Weights of a small image classifier: soap at rate 0.0021.
Rows from block 2 of a small image classifier, named by matrix and row number. Rows with one number belong to one neuron. Each number is 128 + 32 x the weight over its row's rms, rounded and kept within 0 to 255. All counts start at 0.
Before each neuron's rows are labels from the 100 images, of 14848, where the neuron reaches its largest size: "strongest on" is what is common among them. Only what is clearly more common there than usual is listed. The data: retinal OCT scans (Kermany 2017). In brackets: how many of the 100.
# gate: MLP gate (model.blocks.2.mlp.gate.weight, 336x128), inputs 0-127
# fc1: MLP up (model.blocks.2.mlp.fc1.weight, 336x128), inputs 0-127
# fc2: MLP down (model.blocks.2.mlp.fc2.weight, 128x336, transposed), outputs 0-127

strongest on: finding: diabetic macular edema (70)
gate.111 [153 173 118  74  86 102 207  58 111 144  92 146 114 139 140 121 133 155 169 143 106 123 100  76 142  50 104 119 167 148 163 138  98 137 128 141  99  93  82 156 127 101  89  88 147  99 126  77 148 132 119 106  76 196 100 161 113 128  88 150 131 143 130 116 146 121 108 168 156 171 103 128  97 115 134 112 131 150 140 102 121 158 134 123 118 161   4 184 163 134  61 114 158 146 104 105  93 124  67 161 161  62 146  99  98 125 138 116 101 143 111 100  94 133 109 147 136 132 130 157  92 122  69 160 177 159 107 115]
fc1.111 [ 97 112 123 132 124 117 117 123 153 116 160  89 112  53 111 126 115 158  81 172 160 146 132 127 175 142 219 109  85 112 159 102 103 136 122  85  96 149  66 106 148 153 160 121 151  91  73 180  98 162  88 154 144 127 153  89 168 130 134 160 152 113 109 107  95 110 131 141 121  96 126  89 149 124 107 127 162 134 142  92 168  78 180 103 147  40 128 127  62  96 167 144 124 185 158 114 165 101 156 173  95 122 164 141 149 137 142 135 233  89 103 159 149 141 156  81 139 171 114 147 149 118 136  88 142 129 185 106]
fc2.111 [224 156 126  94 138 122 111 144 183 147 153 102 152 115 166 183 137 150  96 157 115 147 133 150 117 134 143  89 170 134  99 161 114 145 126 165 148 138 151  86 114 123 136 165 112 109 150 199 135 188 162 114  83  84  98 144 122 160 109 185 138 124 111 139  71 149 135  65 143  92 193 160 129 122 141 194 136  96 144 139 105 187 110  80 119 147 134 102 185 151 116 133  99 190 109 104 104 150 121 115  85 145 105 138 181 212  99 160 151  75 150 125 112 132  93 118 133 119 109 103 123 109 160  75 149 138 150 213]

strongest on: finding: diabetic macular edema (35)
gate.300 [ 91 145 101 157 100  81 132 156 160 143 135 130  96 156 103 109  88 171  95 158 137 163 146 119 140 148 155  80  86 130  97 191 120 129 107 108 146  91 165  79  99 142 182 108 139 107 124  86 164 179 134  79 101 105  43 119  60 152 201 161 110 114 119 140 129 149  78 127 183 120 168 116 128 160 129 159 113  82 117 122 105  56 180  97 107 109 131 103 169  72 169  71 132 138 164 207 105 110 130 101 112 128 153 114 169 137 140 123 143 135 119 128 164 100  84 136 126  86 133 139 133 108 151  64 190 146 117  91]
fc1.300 [135 123  76 139 173 134 103 143 144  72 127 132 138 152 113  87  99 104 111 141 112 144 142 183 122  83 125 112 128  43 146 160 160 146 150 111  73 116  96 116 111  81 128  64 138 119 118  61  68 202 123 123 100 131 156 130  72 181  97 143 159  59  38 124 116 119 160 112 156 123 155 133 158 172  98  99 104 118 143 129 126 135 110 113 159 110 131 187 102 113  93  97 106 117 130 122 175  65 174 124 163 133 123  63 176 182 128 152 118 113 108 111 140 112 120 154 127  95  94 127 174  76 117 105 179  89  88 108]
fc2.300 [139 206 126 151  99 154  50 150 100 160 136 114 118 190 101 106 102 163  42 185 169 155 126 173 157 176 111 120 114 139 159 114  86 142 124 115 133 138 170 149 148  83 130 117 180 118 103 159 180 112 120 141 128  85 188  89 149 146  84 158 141 111 140 187 123 198 125  81 170 130 113 118 126 167 148  97 172 176  72 123 109 160 119 181 126  97 126 113 173 125 119 139 137 144 147 123 176 131  67 129 146 153 111 125 133 133 162 110 196 135  97 140 109 179 168 110  96 112 157 180 101 171 127 162 104 100 114 147]

strongest on: finding: choroidal neovascularization (80)
gate.32 [127 126  80 159 131 145 134 167  76 202 140 123 114 130 176 139 130 171 190  61 166 145 149 142  95 165 101 128 161 159  96 123  81 130 138  67 152 127  92  90 130 183 154  95 121 143 118 115 125 100  69 125 147  67 132 118 163 177  72  97 113 142 110 102 163  83 179 180 158 127  87 187 113 140 183  85 106 140 119  93 128 154 129  98 148 163 101 107  93 134 193 101 106 118 126 163 130 124  75 124 126 138  69 116 173  68 125 177  88 134 156 162 144 156 140 162 119 126 143 119 152 125 126  47 114 124 100 147]
fc1.32 [132  54 122 150  83 104 141 163  85 159 176 159 111 111 178 134 112 130  96 134 179  97 218 138 106 135  92 150 145 111  75 151 114  95 136 162 126 152  82  69 155 124 156  83 146 129  77 104 126 121  99 137 105  69 109 105 168 149  97 116  72 145 118  86 150 113 117  94 115 128 144 133 144 157  82  99 131 152 147 125 135 126 179 127 172 169  81 122 114 135 154 127 111 144 176 176 120 141  76  81  91  57 143 125 114  94 196 173  66 137 134 168 100 163 157 181 163 116 137 126 107 151 176 101 100 102 100  84]
fc2.32 [131 148 136 108  94  91 206 153  91 153 133 184 139 138 188 111 116 118 109 118  98  77 136 150 104 122 140 152 115 192 154 157 112 179 155 159  89 167  93  97 143 159 168 163 120 125 131 119 137  97 180 129 106 159 100  81 142 146 212 173 113 108 170 146 169  76  86 131 180  76 112 130 176 119 133  78 124 117  81 170  95  99 145 130 123 165 118  73 125 112 155 157 193 164 102 128 166 142 134 127 142  98 118 157  84 104 164 172 110 138 154  91  81  73 143 128 116 124 117 156 101 136 140  80 117  92 138 211]

strongest on: finding: diabetic macular edema (30)
gate.28 [126 132 172 115 141 145 173 133 180 100 130 161 117 144 147 141 125 133 115 168 119 168  99 163 160 173 141 111  94 112  93 100 156  94 150 123 136 130 155 108 148 172 184 166 159 104  73 129 127  64 158 163  64 148 129 143  99  79 105 154 164 179 155 150 168 101 113 114 133 218 115 113 146 163  92  57 140 137 129  96 145 111 141 139  96 121 135 120  99 120 158  86 113 133  80 173 174 171  54 167 109 105 174 125  83 148 162 126  90 158 145 174  59 141 140 163 128 157 131  74 133 137  92 113  82 140 191  85]
fc1.28 [124 128 119 110 179 133  84 135 159 128 150 130 108 144 143  69 136  57 117 188 112  90 149 127 100 132 126  98 125  88 117 237 116  73 154  54 109 139 153 122 106  83 145 114 106 140 110 206 138 135 119 124 129 150 107 115 169 125 160 186  85 119  92 108  74 117 112 110 113 164 120 194 114 148 103 139 120 171 142  91 216 133 106 189 119 127 114 161 152 141 170  73 160  77 109  55 125 167 136 125 154 167 168 152  99 122 103 120 161 161 127 113 136 129 140  99 152 105 123  87 159 133 114 152  93 138 150  79]
fc2.28 [102  95 112 110 125 117 104 130 150 128 179 148  93  96 120 129 135 131  99 132 105 135  94 133 170  41 174  86 141 136 149 116 116 128   4 183 111 164 160 141 185  62 173 152 127 108 169 107 172  84 135 172 132  70 145 137 133 142  91 139 135 113 128 145 111 198  74 108 121  81  99 122 117  64 105 155  97 159 161 126 146 140  97 104  97 110 101 153 145  67 135  81 113  92 109  62  99 161 107 140 118 134  97 150  91 117 113 192 164 130 109 153 159 114 116 163 124 115 158 129 133 106 141  90 105 142 181 115]

strongest on: finding: diabetic macular edema (41)
gate.279 [116  53 119  89 116  97 164 132 120 145 154 159 142 147 145 122 109  83 134 120 110 138  63 149 110  81 194 117 163 132 115  85 127 112 126 125 179 105  99 141 100  97 133  93 115  92 158 152 157 122 124  72  53 101 112 141  96 162 124  95 130 127 128  94  98 168 180 156 164 127 117 109 125 147  94 110  90  84 182  99 209  96 158 188 157  90 120 158 129 160 210 140  99  76 138 101 148 113 147 107 151  88 164  71 128  99  81 111 140 105 119  72  84 137 133 119 162 183  96 137 101 148 151 106  94 144 112 192]
fc1.279 [198 176 127 181 129 175 102  79 163 116 125  70  96 138 138 103 174 178 120 135 123 175 146 136 154 126  96 131  90  92 164 188 134 139 114 132 143 109 100  89 139 117 114 174 148 151  99 131 116 155 119 148 159 181 128 182 144 143 131 182 135 105 118 133 142  60  64 127  78 155 114  97 161  76 144 149 133 160 104 175 114  87 101 116 128 179  99 129 106 112 105 174 135 168 111 128  72 109  92 171  99 174  77 132 122 101 134 148  50  98  91 188 179 149 163 137 130  63 151 123  81 122 134 138 128 159  86 138]
fc2.279 [135 112  95  86 129 108 146 125 113 156  77 121 132 123 111  85 132 134 149  77 128  98 188 108  74 112 125 125 155  96 132 112 114 114 149 128  77 156 158 110 132 163 115 135  93  90 139 116 123 129 123 147 175 103  87 145  99 165 122 167 122 145 177  73 193 103  94  76 118 135 114 179 134 144 120 162 130 124 193  86 163 131  85 108 125 140 151  44  43 109 175  78  94 152 177 134  86 171 135 104 147 124  43 159  89 163  99  97 128 118 105  60  90 169  60 129  97 104 109 135 106 122 105 102 113 115  84 148]

strongest on: finding: choroidal neovascularization (66)
gate.83 [143 112 128 166 150 147 113 167 218 126 129 137  93 107 163 136 161 126 115 113 150 166 140  87 135 135 186 111 140 142 163 115 100  88 143  75 126 190 135  91  99 147 124 119 115  65 202 126 133 176 116  80 163  90 119 180 141  90 133  81 120 139  67 144 187 112 146 133  87 125 142 169 177 124 119  97  74  86 204  97 116 102 158 136 164 209 140 121 136 157 137 179 126 129 139 116  68 125 125 125  82 181 142 102 154  81 116  99 135  88 108 132 153 163 112 179 110 149 176 156  84 136 158 163 148 137 137 119]
fc1.83 [113  50  94 117 115 115 138 104  93 150 149 140  92 107  83 128  90 183 151 152 109 121  97 155 126 123  97 144  89 151  80 107  83  93 160 159 184 140 179 134 172 100 107 121 140 152 143 141 134 134 130 102 104 103 101 116 131 113 112 164  58  85 153 162 148 155  99  65 126 151 157 109 120 113 143 155 150 123  87 167 143 174 106 169 130  95 167 213 117 105 166 102  98 156  51 140 134  86 128 122 188 151 118  71 151 191 139 106 139 125 122 104 137 186 183 148  90 134  45 166 136 101 142 133  66 132 121 136]
fc2.83 [186 127  95 132 104  80 183 120  79 165 138  79 125 138 125  76  93 166 118 100 132 128 119 132  79 175 102 135  82 137 107 121 164 112 137 142 125 118 155  78 127 176 106 110  76 142  67 113 103 107 104  86 106  49 133  73  57 146  95 138 132 162 154 130 149 107 100 165 140 101 129 122 139 111  84 173 195 131 159 151 120 142 147  95 138  62 113 170 117  86 130 124 148 129 137 142 154 162 104  91 154 130 149  99  98 109 188  98 151 100 221 124 118 144  76 131 173 125  78 109 108 103  81 172  91 164 112 150]

strongest on: finding: diabetic macular edema (51)
gate.228 [160 120 157 103 168 134 141 105 147 170 145 181  68  64 122 167 165  80 166  95 120 174 156 135 119 148  86  78  88 153 134  77  68 141 180 114 148 114 121  93 155 201 109  75 147  95 140 142 138 173  96 122 144 127 114 116 117  95 127 144 129 119  97  86 140 146 167  87  90  99 107 164 184 104 121 111 150  91 172 191 116  78 184 129 160 174 125 116  68 164 135 115 147 159 113 144 147  95 100 114 110 127 128 132 132 159 208 147 148 133 162  91 114 125  95 174 128 113 113  88  99  47 121 161 163 118 134 161]
fc1.228 [176 153 131 145 142 146  98 120 187  91 115 139 166 134  78 137 151 116 136  72  93  81 150 182  75 118 106 148 131 137 177  80 142 114  75 106 116 141 138 147 144  79 126 173  85 111 112 134 132 174 103 106 114 145 141 109  69 142 163 112 119 152  93 192 101 189 156 111 133 117 146 163 123 151 166  80  52 174  69 123 105 131  77 134 128  78 115 123 175 126 118 141 134 181 125 157  50 177 123 135  55 176 159 111 126 173 135 109  85 140  96 133 148 140 186 150 114 124 106 172 179 147 138 113  85 122 105 113]
fc2.228 [129 149  75  80 100 140 124  90 144 149 117 135 114 149  49  97 108 127 179 148 115 144 161 176 138 137  75 162  99 116 167 113 109 132 129 146 119 125 135 162 100  73 130 147 166 129 129 172 104 154  83 165 101 104 112 133 108 137 109 126 132  62  77 134 195 153 162 148 101 103 114 125 100 135 157 148 155 108 158  72 105 139  97 134  77 150 112 132 126 128  79 129 138 151 162 141 128  86  96 200 118 141 211 169 115 133  56  89  88 124 157  91 110 151 115 110 174 137 126 179  80 122 102  55 113 141  64  55]

strongest on: finding: choroidal neovascularization (66)
gate.96 [ 84 117 119 199 157 175  98 163  89 140 112 147  61 114 108 170  68 128 154 131 103 144  95 168 148 190  85 139 184 179  90  65  80  71  89 153 128  93 155 138 142 136 136 131 135 159 109 124 127 163  96 168 124 146 133 140 106 130 124 174 157 102  46 136 116  82  95  91 113 109 114 172 153 163 141 107 117 115  77 189 145 106 117  98 106  84 122 141 168 109  78 115  49 134  94  88 114 135 191 133 100  91 109 131  82  97 159 161 123  95 120 171 129 127 109 126 125 124  88 126 103 195 115 121 110 144 146 137]
fc1.96 [126 159 116 142 131 140  74 168 114 109 166 182 141 194 105 145 161  93 104  87 134 144 119 142 188 134  88 153 180  94 121  93 115 109  92 139 170 128  93 104 168 159 125 179 114  66 132 131  64 137  94 125 114 125 147 132  99  84 110 104 110 167  71  89 127  97 114 170 105  99 159 119  93 108  98  68 135 141 169 158 147 134  91 180 105  86 120 132 148 108 102 225  80 107 134 122  87 172  53 145 124  73 104 111  98 144 114 198 144 169 124 157 156 145 132 101 121 196 115 135  94 133 110 131 148 156 101 149]
fc2.96 [132 130 169 124 177 143  65 160 140 179 125 171 177 153  75 136 163 132 162  72 155 127 150 148 135 120  99 149 115 111 163 134 137  83  90 108 151 122 165  67 138 138  74  90 110 141  93 126 116 131  97 167 113  85 199 145 155 115 121  70 136 185 150  76 170 137 127  97 161  97 136 160 135 107 125  39  66 155 199  98 127 144 168 123 130 165 142  79 151 144 102 142 115 156 180 123  65 105 135  97 131 112 138  84 115 181 106  79 149 157 143 151 108 197 126 114 100 123 139  91 150 133 132 126 164  88 124  89]