{"arch": "perceiver", "model": "image classifier", "dataset": "retinal OCT scans (Kermany 2017)", "train_examples": 49215, "image_size": 40, "crop_scale_min": 1, "horizontal_flip": true, "cutout": 0.4, "targets": ["finding"], "num_classes": 4, "norm": "layernorm", "norm_position": "pre", "activation": "geglu", "mlp_ratio": 2.67, "head_dim": 32, "fused_qkv": false, "bias": "all", "qk_norm": true, "parallel_block": false, "inner_norm": false, "moe": "expert_choice", "num_experts": 8, "moe_every": 2, "expert_mlp_ratio": 1, "experts_per_token": 2, "shared_expert": false, "patch_size": [2, 2], "layers": 8, "width": 128, "positions": "learned", "latents": 96, "label_smoothing": 0.1, "loss": "cross_entropy", "head_dropout": 0.1, "residual_init": "zero_last", "optimizer": "soap", "beta2": 0.99, "lr": 0.0021, "beta1": 0.95, "shampoo_beta": 0.99, "eps": 1e-08, "precondition_frequency": 16, "max_precond_dim": 1536, "one_sided": false, "adamw_lr_other_params": 0.001, "grad_clip": 5.0, "steps": 19900, "batch_size": 256, "epochs": 103.5, "lr_schedule": "poly", "final_lr_fraction": 0.01, "warmup_steps": 1990, "weight_decay": 0.1, "adamw_weight_decay_other_params": 0.01}
Rows from block 5, named by matrix and row number. Rows with one number belong to one attention dimension. Each number is 128 + 24 x the weight over its row's rms, rounded and kept within 0 to 255. All counts start at 0. After the name is the row's rms in percent of the matrix's.
# v: attention value (model.blocks.5.attn.v.weight, 128x128), inputs 0-127
# proj: attention output (model.blocks.5.attn.proj.weight, 128x128, transposed), outputs 0-127
v.76 120 [107 138  98 150 156 121  85  96 144 133 122 109 165 125 136 160 121 163 149 144 135 153  86 114 151 127 109 120 146 145 115 110 114 108 152  62 151  97 139 165 128 122  89 122 113 126 115 150  91  84 139 127 117 142 138 147 143 102 116 107 133  82 125 114 123 139 148 148 129 141 147 136 132 122 142 179  99  93 112 177 149 133 116 151 102 144 166  75 161 140 169 114 118 145  82 123 147 145 139 147  82 150 140  67 138 132 135 145  89 111 151 138 129 105 125 134 160 137 133 136 142 151 169 153 147 105 170 113]
proj.76 115 [131 124 103 109 118  98 165 176  94 127 143 168 143 129 119 103 133 107 115 123  97 125 173  84 128 126 146 122  98 137 121 142 117 132 119 122 105 138 103 103 103 115 155  97 151 172 141  97 163 130 112 111 112 120 129 161 151 173  98 165  85 168 144 101 104 119 126  99 125 117  93 103 163 124 124  87 142 136 160 101 113 177 137 104 163 100 114 175  89 138 131 114 120 107 149 118 126 143 117 123 166 125 149 161 151 106 134  95 176 134 125  85  92 144 143 134  95 134 103 150 107 112 107 125 129 141  81 133]
v.77 087 [108 149  99  98  85 109 118 127 127 104 132 128 168 154 136  95 103 128 133 106 118 159 164 127 113 112 137  81 141 151 132 120 107 113 156 126 145 173 137 141 144 162 149 110 154 157 140 172 107 123 117 150 138 121 127 129  81 166 145 151 144 154 122 115 121 146 127  90 147 102 153 147 158 122 162 125 112 156 174 130 102 131 151 168 118 103  91 116 155 186 122 104 106 153 130 122 154 168 162 128 137 108 108 113 109 143  88 144 103 136 168 142 139 152 151 148  61 136 140 158 113 160 125 115 169 164 128 144]
proj.77 087 [176 136 152 174 137 143 133 154 145 159  97 125 112 150 169 159 168 107 175 128 137 135  83 136 128  81 135 157 161 129 128 142 131 133 111 107 102  68  84 164 104 111 111 128 132 128 111 134 121 141 142 141 140 119 118 154 150 134 117 119 134 108 183 119 142 133 134 137 128 155  94 111 126  99  71 134 131  99 122 133 123 168 141  85 140 145 170 189  89 100 114 131 163  96 150 124 135  85 153 158 149 141  95 137 108 145 154 140 117 124 101 139 101 143 114 126 142 129 116 128 139 132 141 135  75 105 149 123]
v.78 101 [143 115 129 111 105 101 150 137 113 106 198 120  93 116 135 124 133 105 138 155 170 122 120  78  96 108 151 113 133 126 123  91 111  90 158 128 133 120 160 163  84  87 140 152 105 106 103 215 137 102 142 155 107 170  92 156 141  96 101 121 132 110 140 132 128 148 114 126 108 118 127 130 120 134  98 164 142 102 106 129 110 112 152 131 105 120 133 166 128 124 113 138 130 142 126 147 124  96 146 143 107 145 131 110 109 120 152 122 139 137 113  95 148 136 124 143 103 185 100 153 202 147 130 143  99 125 158 126]
proj.78 108 [ 84  99 120 171 148 149 154 122 143 145 137 141 121 154 108 131 136 128 129 103 101 162 138 135 127 143  99 128 132 124 117 150 107 154 112 100 106 147  61 153 108 122 100 100 139 155 124  65 149 143 125 132 153 154  98 122 145 152 147 107 122 150  97 158 118 146 131 120 146 113 152 159 131  90 157  83 102 155 140  65 162 138 105 122 184 100 109  99 119 131 119 155 141 129 140 120 146 165 129 137 146 106 125 111 155 112 124 111 100  76 140 160  85 127 166  92 150 106 124 125  98 108 114  97 124 129 159 157]
v.79 099 [116 123 140 123 140 101 124 117 155  61 110 125  94 151 155 113 108 150  93 134 122 133 137 115 124 148 111 116 149 171 131 153 139 111 107 113 139 115 160 110 109 115 164 115 140 128 148 108 112 137 155 147  98  89 122  75 129 111 159 133 127 127 164 155 118 170 167 138 115 155 140 130 125  98 145  53 126 172 117 121 153 165  71 114 104 126 140 125 161 102 141 122 158 103 144 152 125 128 117 123 142 118 187 127 135 125 153 105 104 123  85 161 157 132  89  91 125 147  78 120 124 114  92  95 139 137 116 112]
proj.79 096 [168 147 130 150 126 123  99 175 110 135 136  86 149  95 131 150 142 122 175 111 104 110  84 129 115 107 134 128 114 125 138 126 132 102 120 142 150 150 112 117 119  96  79 145 113 103 157 128  88 132 124  90  89 142 134 133 134 149 123 138 111 146 102 122 156 104  57 114 136  71 111 125 111 155  98 162 154 100 127 152 100 156 149 153 171 128 142 147 167 135 127  83  84 170 135  99 113 115 137 103 136 172  79 107 113 143 154 151 122  73 132 108 158 119 127 145 139 119 125 114 116 120 158 140 120 114 119 119]
v.80 090 [ 99 123 159 110 111 124 149 119 127 157 135 101 104 151 137 139 121 105  96 117 112 139 147 140  86 122 136 135  95 113 167 152 141 136 137 184 143 150 151 123 112 159 197 105 140 152 132 122 145 127 155 108 110 106 101  97 114  90 134 117 125  90  72 126 125  93  61 109 143  92 102 106 150 128  90 130 185 114 159 113 104 158 119 123 130  85 126 116 102 100 114 125 109  88 122 115 129 126  81 166 108  85  99 132 127 131 118 108 115 147 113 116 101 136 142 106  81 151 109 165 141 120 119 133 142 124 118 104]
proj.80 101 [156 155 119 153 128 108  78 102 175 135 112 140 105 130  91 106 162 135 144 137 163 128 127 104 171 165 133 130 141 120 112 115 100 126 115 137 117 103 132 120 144 148  69 147 114  80 135 119 122 127 109 141 149 136 108 174 129 119 138 130 139 158 138 141 152 121 161 143 114 149 121 189  99 106 121 134  95 136 126 140 118  96 139 119 158 184 128 128 148 151 102 134 121 150 124 110 120 101 170  99 164 132 108 142  91 112 124 158 137  92 140 143 173 139 163 144 157 111 179  93 119 157 129 128  96  98 167 171]
v.81 090 [110 121 154 136 119 141 103 127 148 172  61 106  84 153 119 120 115  79 109 136 114 133 139 136 182 147  94 110 170 134 110 119 111 162 129 126 104 124 120 162 115 110 115 134 147 121 129  96 140 111 139 135 124 135  81 125 114 133 187 148 135 116 150 121  71 131 132 136 117 138 164 122 138 138 124 131 144  80 150 115 141 116 140 128  96 174 119 136  99  66 123 119 142 111 110 114 120 144 114  95 118 158 141 111 148  76 120 125 118  98 100 114 148 161 131 122 121  92 103  90 132 159 159 155 187 109 125 158]
proj.81 089 [121 110 123 118 118 126 176 139 117 110 132 148 162 102 150 134 159 161 126 119 156 117 159 140 122 121 168 163 137 152 171 121 175 137 143 142 123 131 151 113 166 145 152 125 116 126 115 174  89 125 116 155 150 117 114 117 143 109 120 115 142 166 149 121 161 114 136 147 127  88 126 144 120  89 134 130 100 173 115 161 128 128 124 101 129  60 131 158 156 196 141 140  83 134 119 138 115  72 113 128 146 104 128 149  86 165 158 110 150 108 145 107 110 119 160 159 130 134 122 162 124 121 101 108  86 140 124  80]
v.82 107 [ 99 137 168 128 166 136 131 171 129 131 146 145 119 166 136 149  94 162 121 148 112 133 183 114 106 101 154 134 158 131 154 113 140  94 115 136 140 135 160  80 133 117 135 171 130 145 148 103 166 117 151 122 111 124 161 130 121 132 150 118 119 109 160 123 125 124 152 125  99 102 168 173 163  61 132  94 153 169 140 125 152 155  80 146 103 113 101 143 140  94 121 146 130 123 140  97 113 125 119 109 169 114 158 153 129 118 138 112 122 163 116 113 192 152 121 135 136 121  91 164 156  81 135 137 150 132 125 118]
proj.82 109 [166 123 139 119 105 109 137  88 107 135 125 125 114 130 124 134 149 100 165 137 139 122  68 174 152 157 133 146 127 100 141 104 144 119 150 155 111 118 141 156 106 133  95 113 132 113 139 146  76 177 126 167 130  86 113 110 100 104 159 136 123 149 128 120 149 146  94 166 133 148 112 109  69 161 106 151 142 126  90 149 114 112 134  96 179 129 133 129 129 135 123 129 151 137 138 161 140 160 129 104 100 194 108 111 120 163 154 137 147  92 131 127 141 100 156 122  89 121 127  84  82 149 129 125 110 123 102 165]
v.83 085 [120 128 163 107 106 139 138 117 148 154  95 118 143  86 122 104  91  89 144 107 137 119 113 114 135  97 131  82 117 143  73 125 154 139 144 231 132 106  97 143 134 140 128  83 153 144  93 156 159 109 106 112 146 137 110 147 147 154 139 124 100 160  55 123 119 124 139 146 106 134 142 125 162 124 145 133 121 139 155 102 109 149 128 138 159 169  96 118 106 122 107 104 151 136 125 108 125 104 133 140 156 105 109 153 155 121 117 105  95 131 112 142 129 120 139 141  76 102 105 120 149 145 137 115 128  97 163 156]
proj.83 085 [139  80  93 143 139 122 104 102 118 153 127 121 130 127 151 110 149 121 114 146 170 128 155 146 132 105 164 154 171 108 174 143  94 134  69  97 121 148 134 143 139 127 136 149  94 141 113 147 116 113 115 151 122 117 111  84  98 114 144  84 134  99 161 142  98 158 116 112 138 148 112 112  96 112 124 132 139 137 149 108 128 107 129  70  97 139 139  90 165 148 110 159 131 112  97 133 114 139 121  92 109 176 113  84  66 160 106 148 129 116 115  95 137 130 145 139 163  93 103 115  79 118 101 126 100 115 142 122]
v.84 106 [108 123 151 156 108 172 111 128 101 140 107 108 103 143 147 163 106 133 105 139 128  89 116 127 152 146 144 110  96 107 156 160 149 135 114 127 161  89 128 112 147 106  84 172 126 157 130  99 167 138 113 114 119 143 143 106 129  89 136 125 142 133 145 128 145 113 144 191 133 137 144 127 142 114 116  93  92 153 141  95 153 129 126  65 157 146 147 118  97 156 136 136 184 144  92 133 129 101 111  93 139 142  80 133 100 127 157 143 110  71  99 161 148  94 131 123 134  96  96  84 131 117 103 141 156 132 120 113]
proj.84 105 [138 127 133  93 120 134 156 157 127 144 132 123 108 140 133  82 119 112 137  79 118 108  81 160 102 109  83 122 127 149 158  72 122 116 148 128 112 133 143 110 132 123 121 137 123  58 128 152  93 136 120 155 113 125 141 152  87 146 128 139 113 140 110 113 127 126 134  95 104 140 128 136 114 135 149 106 195 167 120 147 152 157 112 182 132  97 126 129 186 104 109 102 111  94 117 130 143 159 128 148 109 120 153 131 139 177 130 131 132 204 119 104 142 137 114 105 180 174 117 128 120 142 126 149 129 114 132 106]
v.85 087 [135 159 114 101 159  89 158  70 119 104 128 132 154  86 110 105 113 158 155 144 145 145  87 144 144 122 155 143 130 152  99 122  89 102 141 123 147 147 184 112 110 111 142 130 137  84  74 165  76 153 145 142 107 124 119 133 155 124 147 142 140 149 122 145 149 167 124 106 149 105 180  87 134 136 124 127 115 141 164 133 104 125  95 115 106 136 105 146 130 148 159 130 155 123 138 144 134 168 150 118 126 124 131 115 159 137 170  58 129 159 105 160 145  94  93 133 134 132 110 111 115 147 123 104 137  98 135 123]
proj.85 086 [125 123 118 153 105 140 111 203 164 127 149 102 141 132 138 137 116  76 127 168 105 132 143  58  73 126 121 131 109 125 144 151 111 116 129 108 104 117  95 127 150 132 129 108 124 137 159  89 148 118 149 104 124 148 125  84 146 161 141 101  99 129 136 112  73  93 124 149 122 131 109 116 149 106 152 135 156  82 162 111 121 158 176 129 126 119 133 144 157 113  97 137 104 152 110 102  93 105 133 147  87 165 115 105 108  92 132 165 127  94 135 126 111 120 169 121 124 111 157 146 126 107 154 107  98 142 109 129]
v.86 103 [ 80 140 101  73 146 114 115 116 115 115 145 150  82  96  89 114 186 133 127  89 129  80 139 140 137  88 102 143 139 153 141 105 140 117 152 111 125 136 161 114 133 116 152 160 149 145  88 103 166 104 102 126 114 109 151 100 163 111 132 141 116 155 102 144 127 101 129 140 122  98 149 159 161 113 128 116 150 140 129 103 131 112  92 112 108 119 169 133 125 119 129 129 130 174 151 176 107 121  71 120 164 124 127 133 105 123 133 152 106 129 115 101 119 134  81 143  96 149 141  95 158 157 132 158 153 134  79 105]
proj.86 093 [113 124 158 136 161 137 133 106 152 141 120 122 124 131 134 155  68 144 105 162 137 103 118 117 143 161 124  83  92 147 123 137 120 168  81 130 143 137 132 113 123 112 102 128  94  92 170 139 112 144  94 167  95 120  93 175  79 107 169 158 163 138  86 149 120 157 133 145 104 135 139 102  90  96 145 107 100 104 117 154 160 142 136 105 178 113 150 144 120 136 149 138 116 121 117 151 118 114 170 119  98 135 124 123  98 139 171 139 170 126 111 113 144 114 121 143 134 117 103 128  76 153 134  93  98 150 126 105]
v.87 106 [152 106 124 131 161 141 123  97 153 166 133 123 114 167 113 105 173 137 116 151  56 114  86 110 122 168 163  80 145 137  82 128 132 156 111 135 149 137  93 121 139 111 121  94 130 145 130  41 127 194 145 114 122 141 102 136 123 138 159 113 103 128 134 104 128 113 129 109 118 136 114 117 116 141 146 128 154 151 118 112 101 177 137 101 140 117 108 179 134 132 116 119 106 129 139 115 102 121 136 137 108 139 136 146 144 119 135 122 132 131 198 139 157 160 148  76 127 136 130 101 154  88 122 127 115 119 132 112]
proj.87 095 [128 182 140 101 107 125 113  85  94  87 157 136 127  86 152 138  96 156 130 131 133 143 142 155 129 129 113 139 121 115 157 180  87 113 122 123  81 128 135 117 169 159 113 118 105 119 156 159 158 104 124 126 118 123 123  78 148 110 127 116 147 136 131 113 141 120  88 126 151 132 105  97 147 111 109  79 121 102 163 124 118 150 131 160 101 129 153  61 148  99 156 138 136 117 127 120 137  88  91  99 173 129  99 111 160 142 120 108 121 109 132 123 105 109  94 128  99 139 104 163  81 150  98 151 123 153 110 153]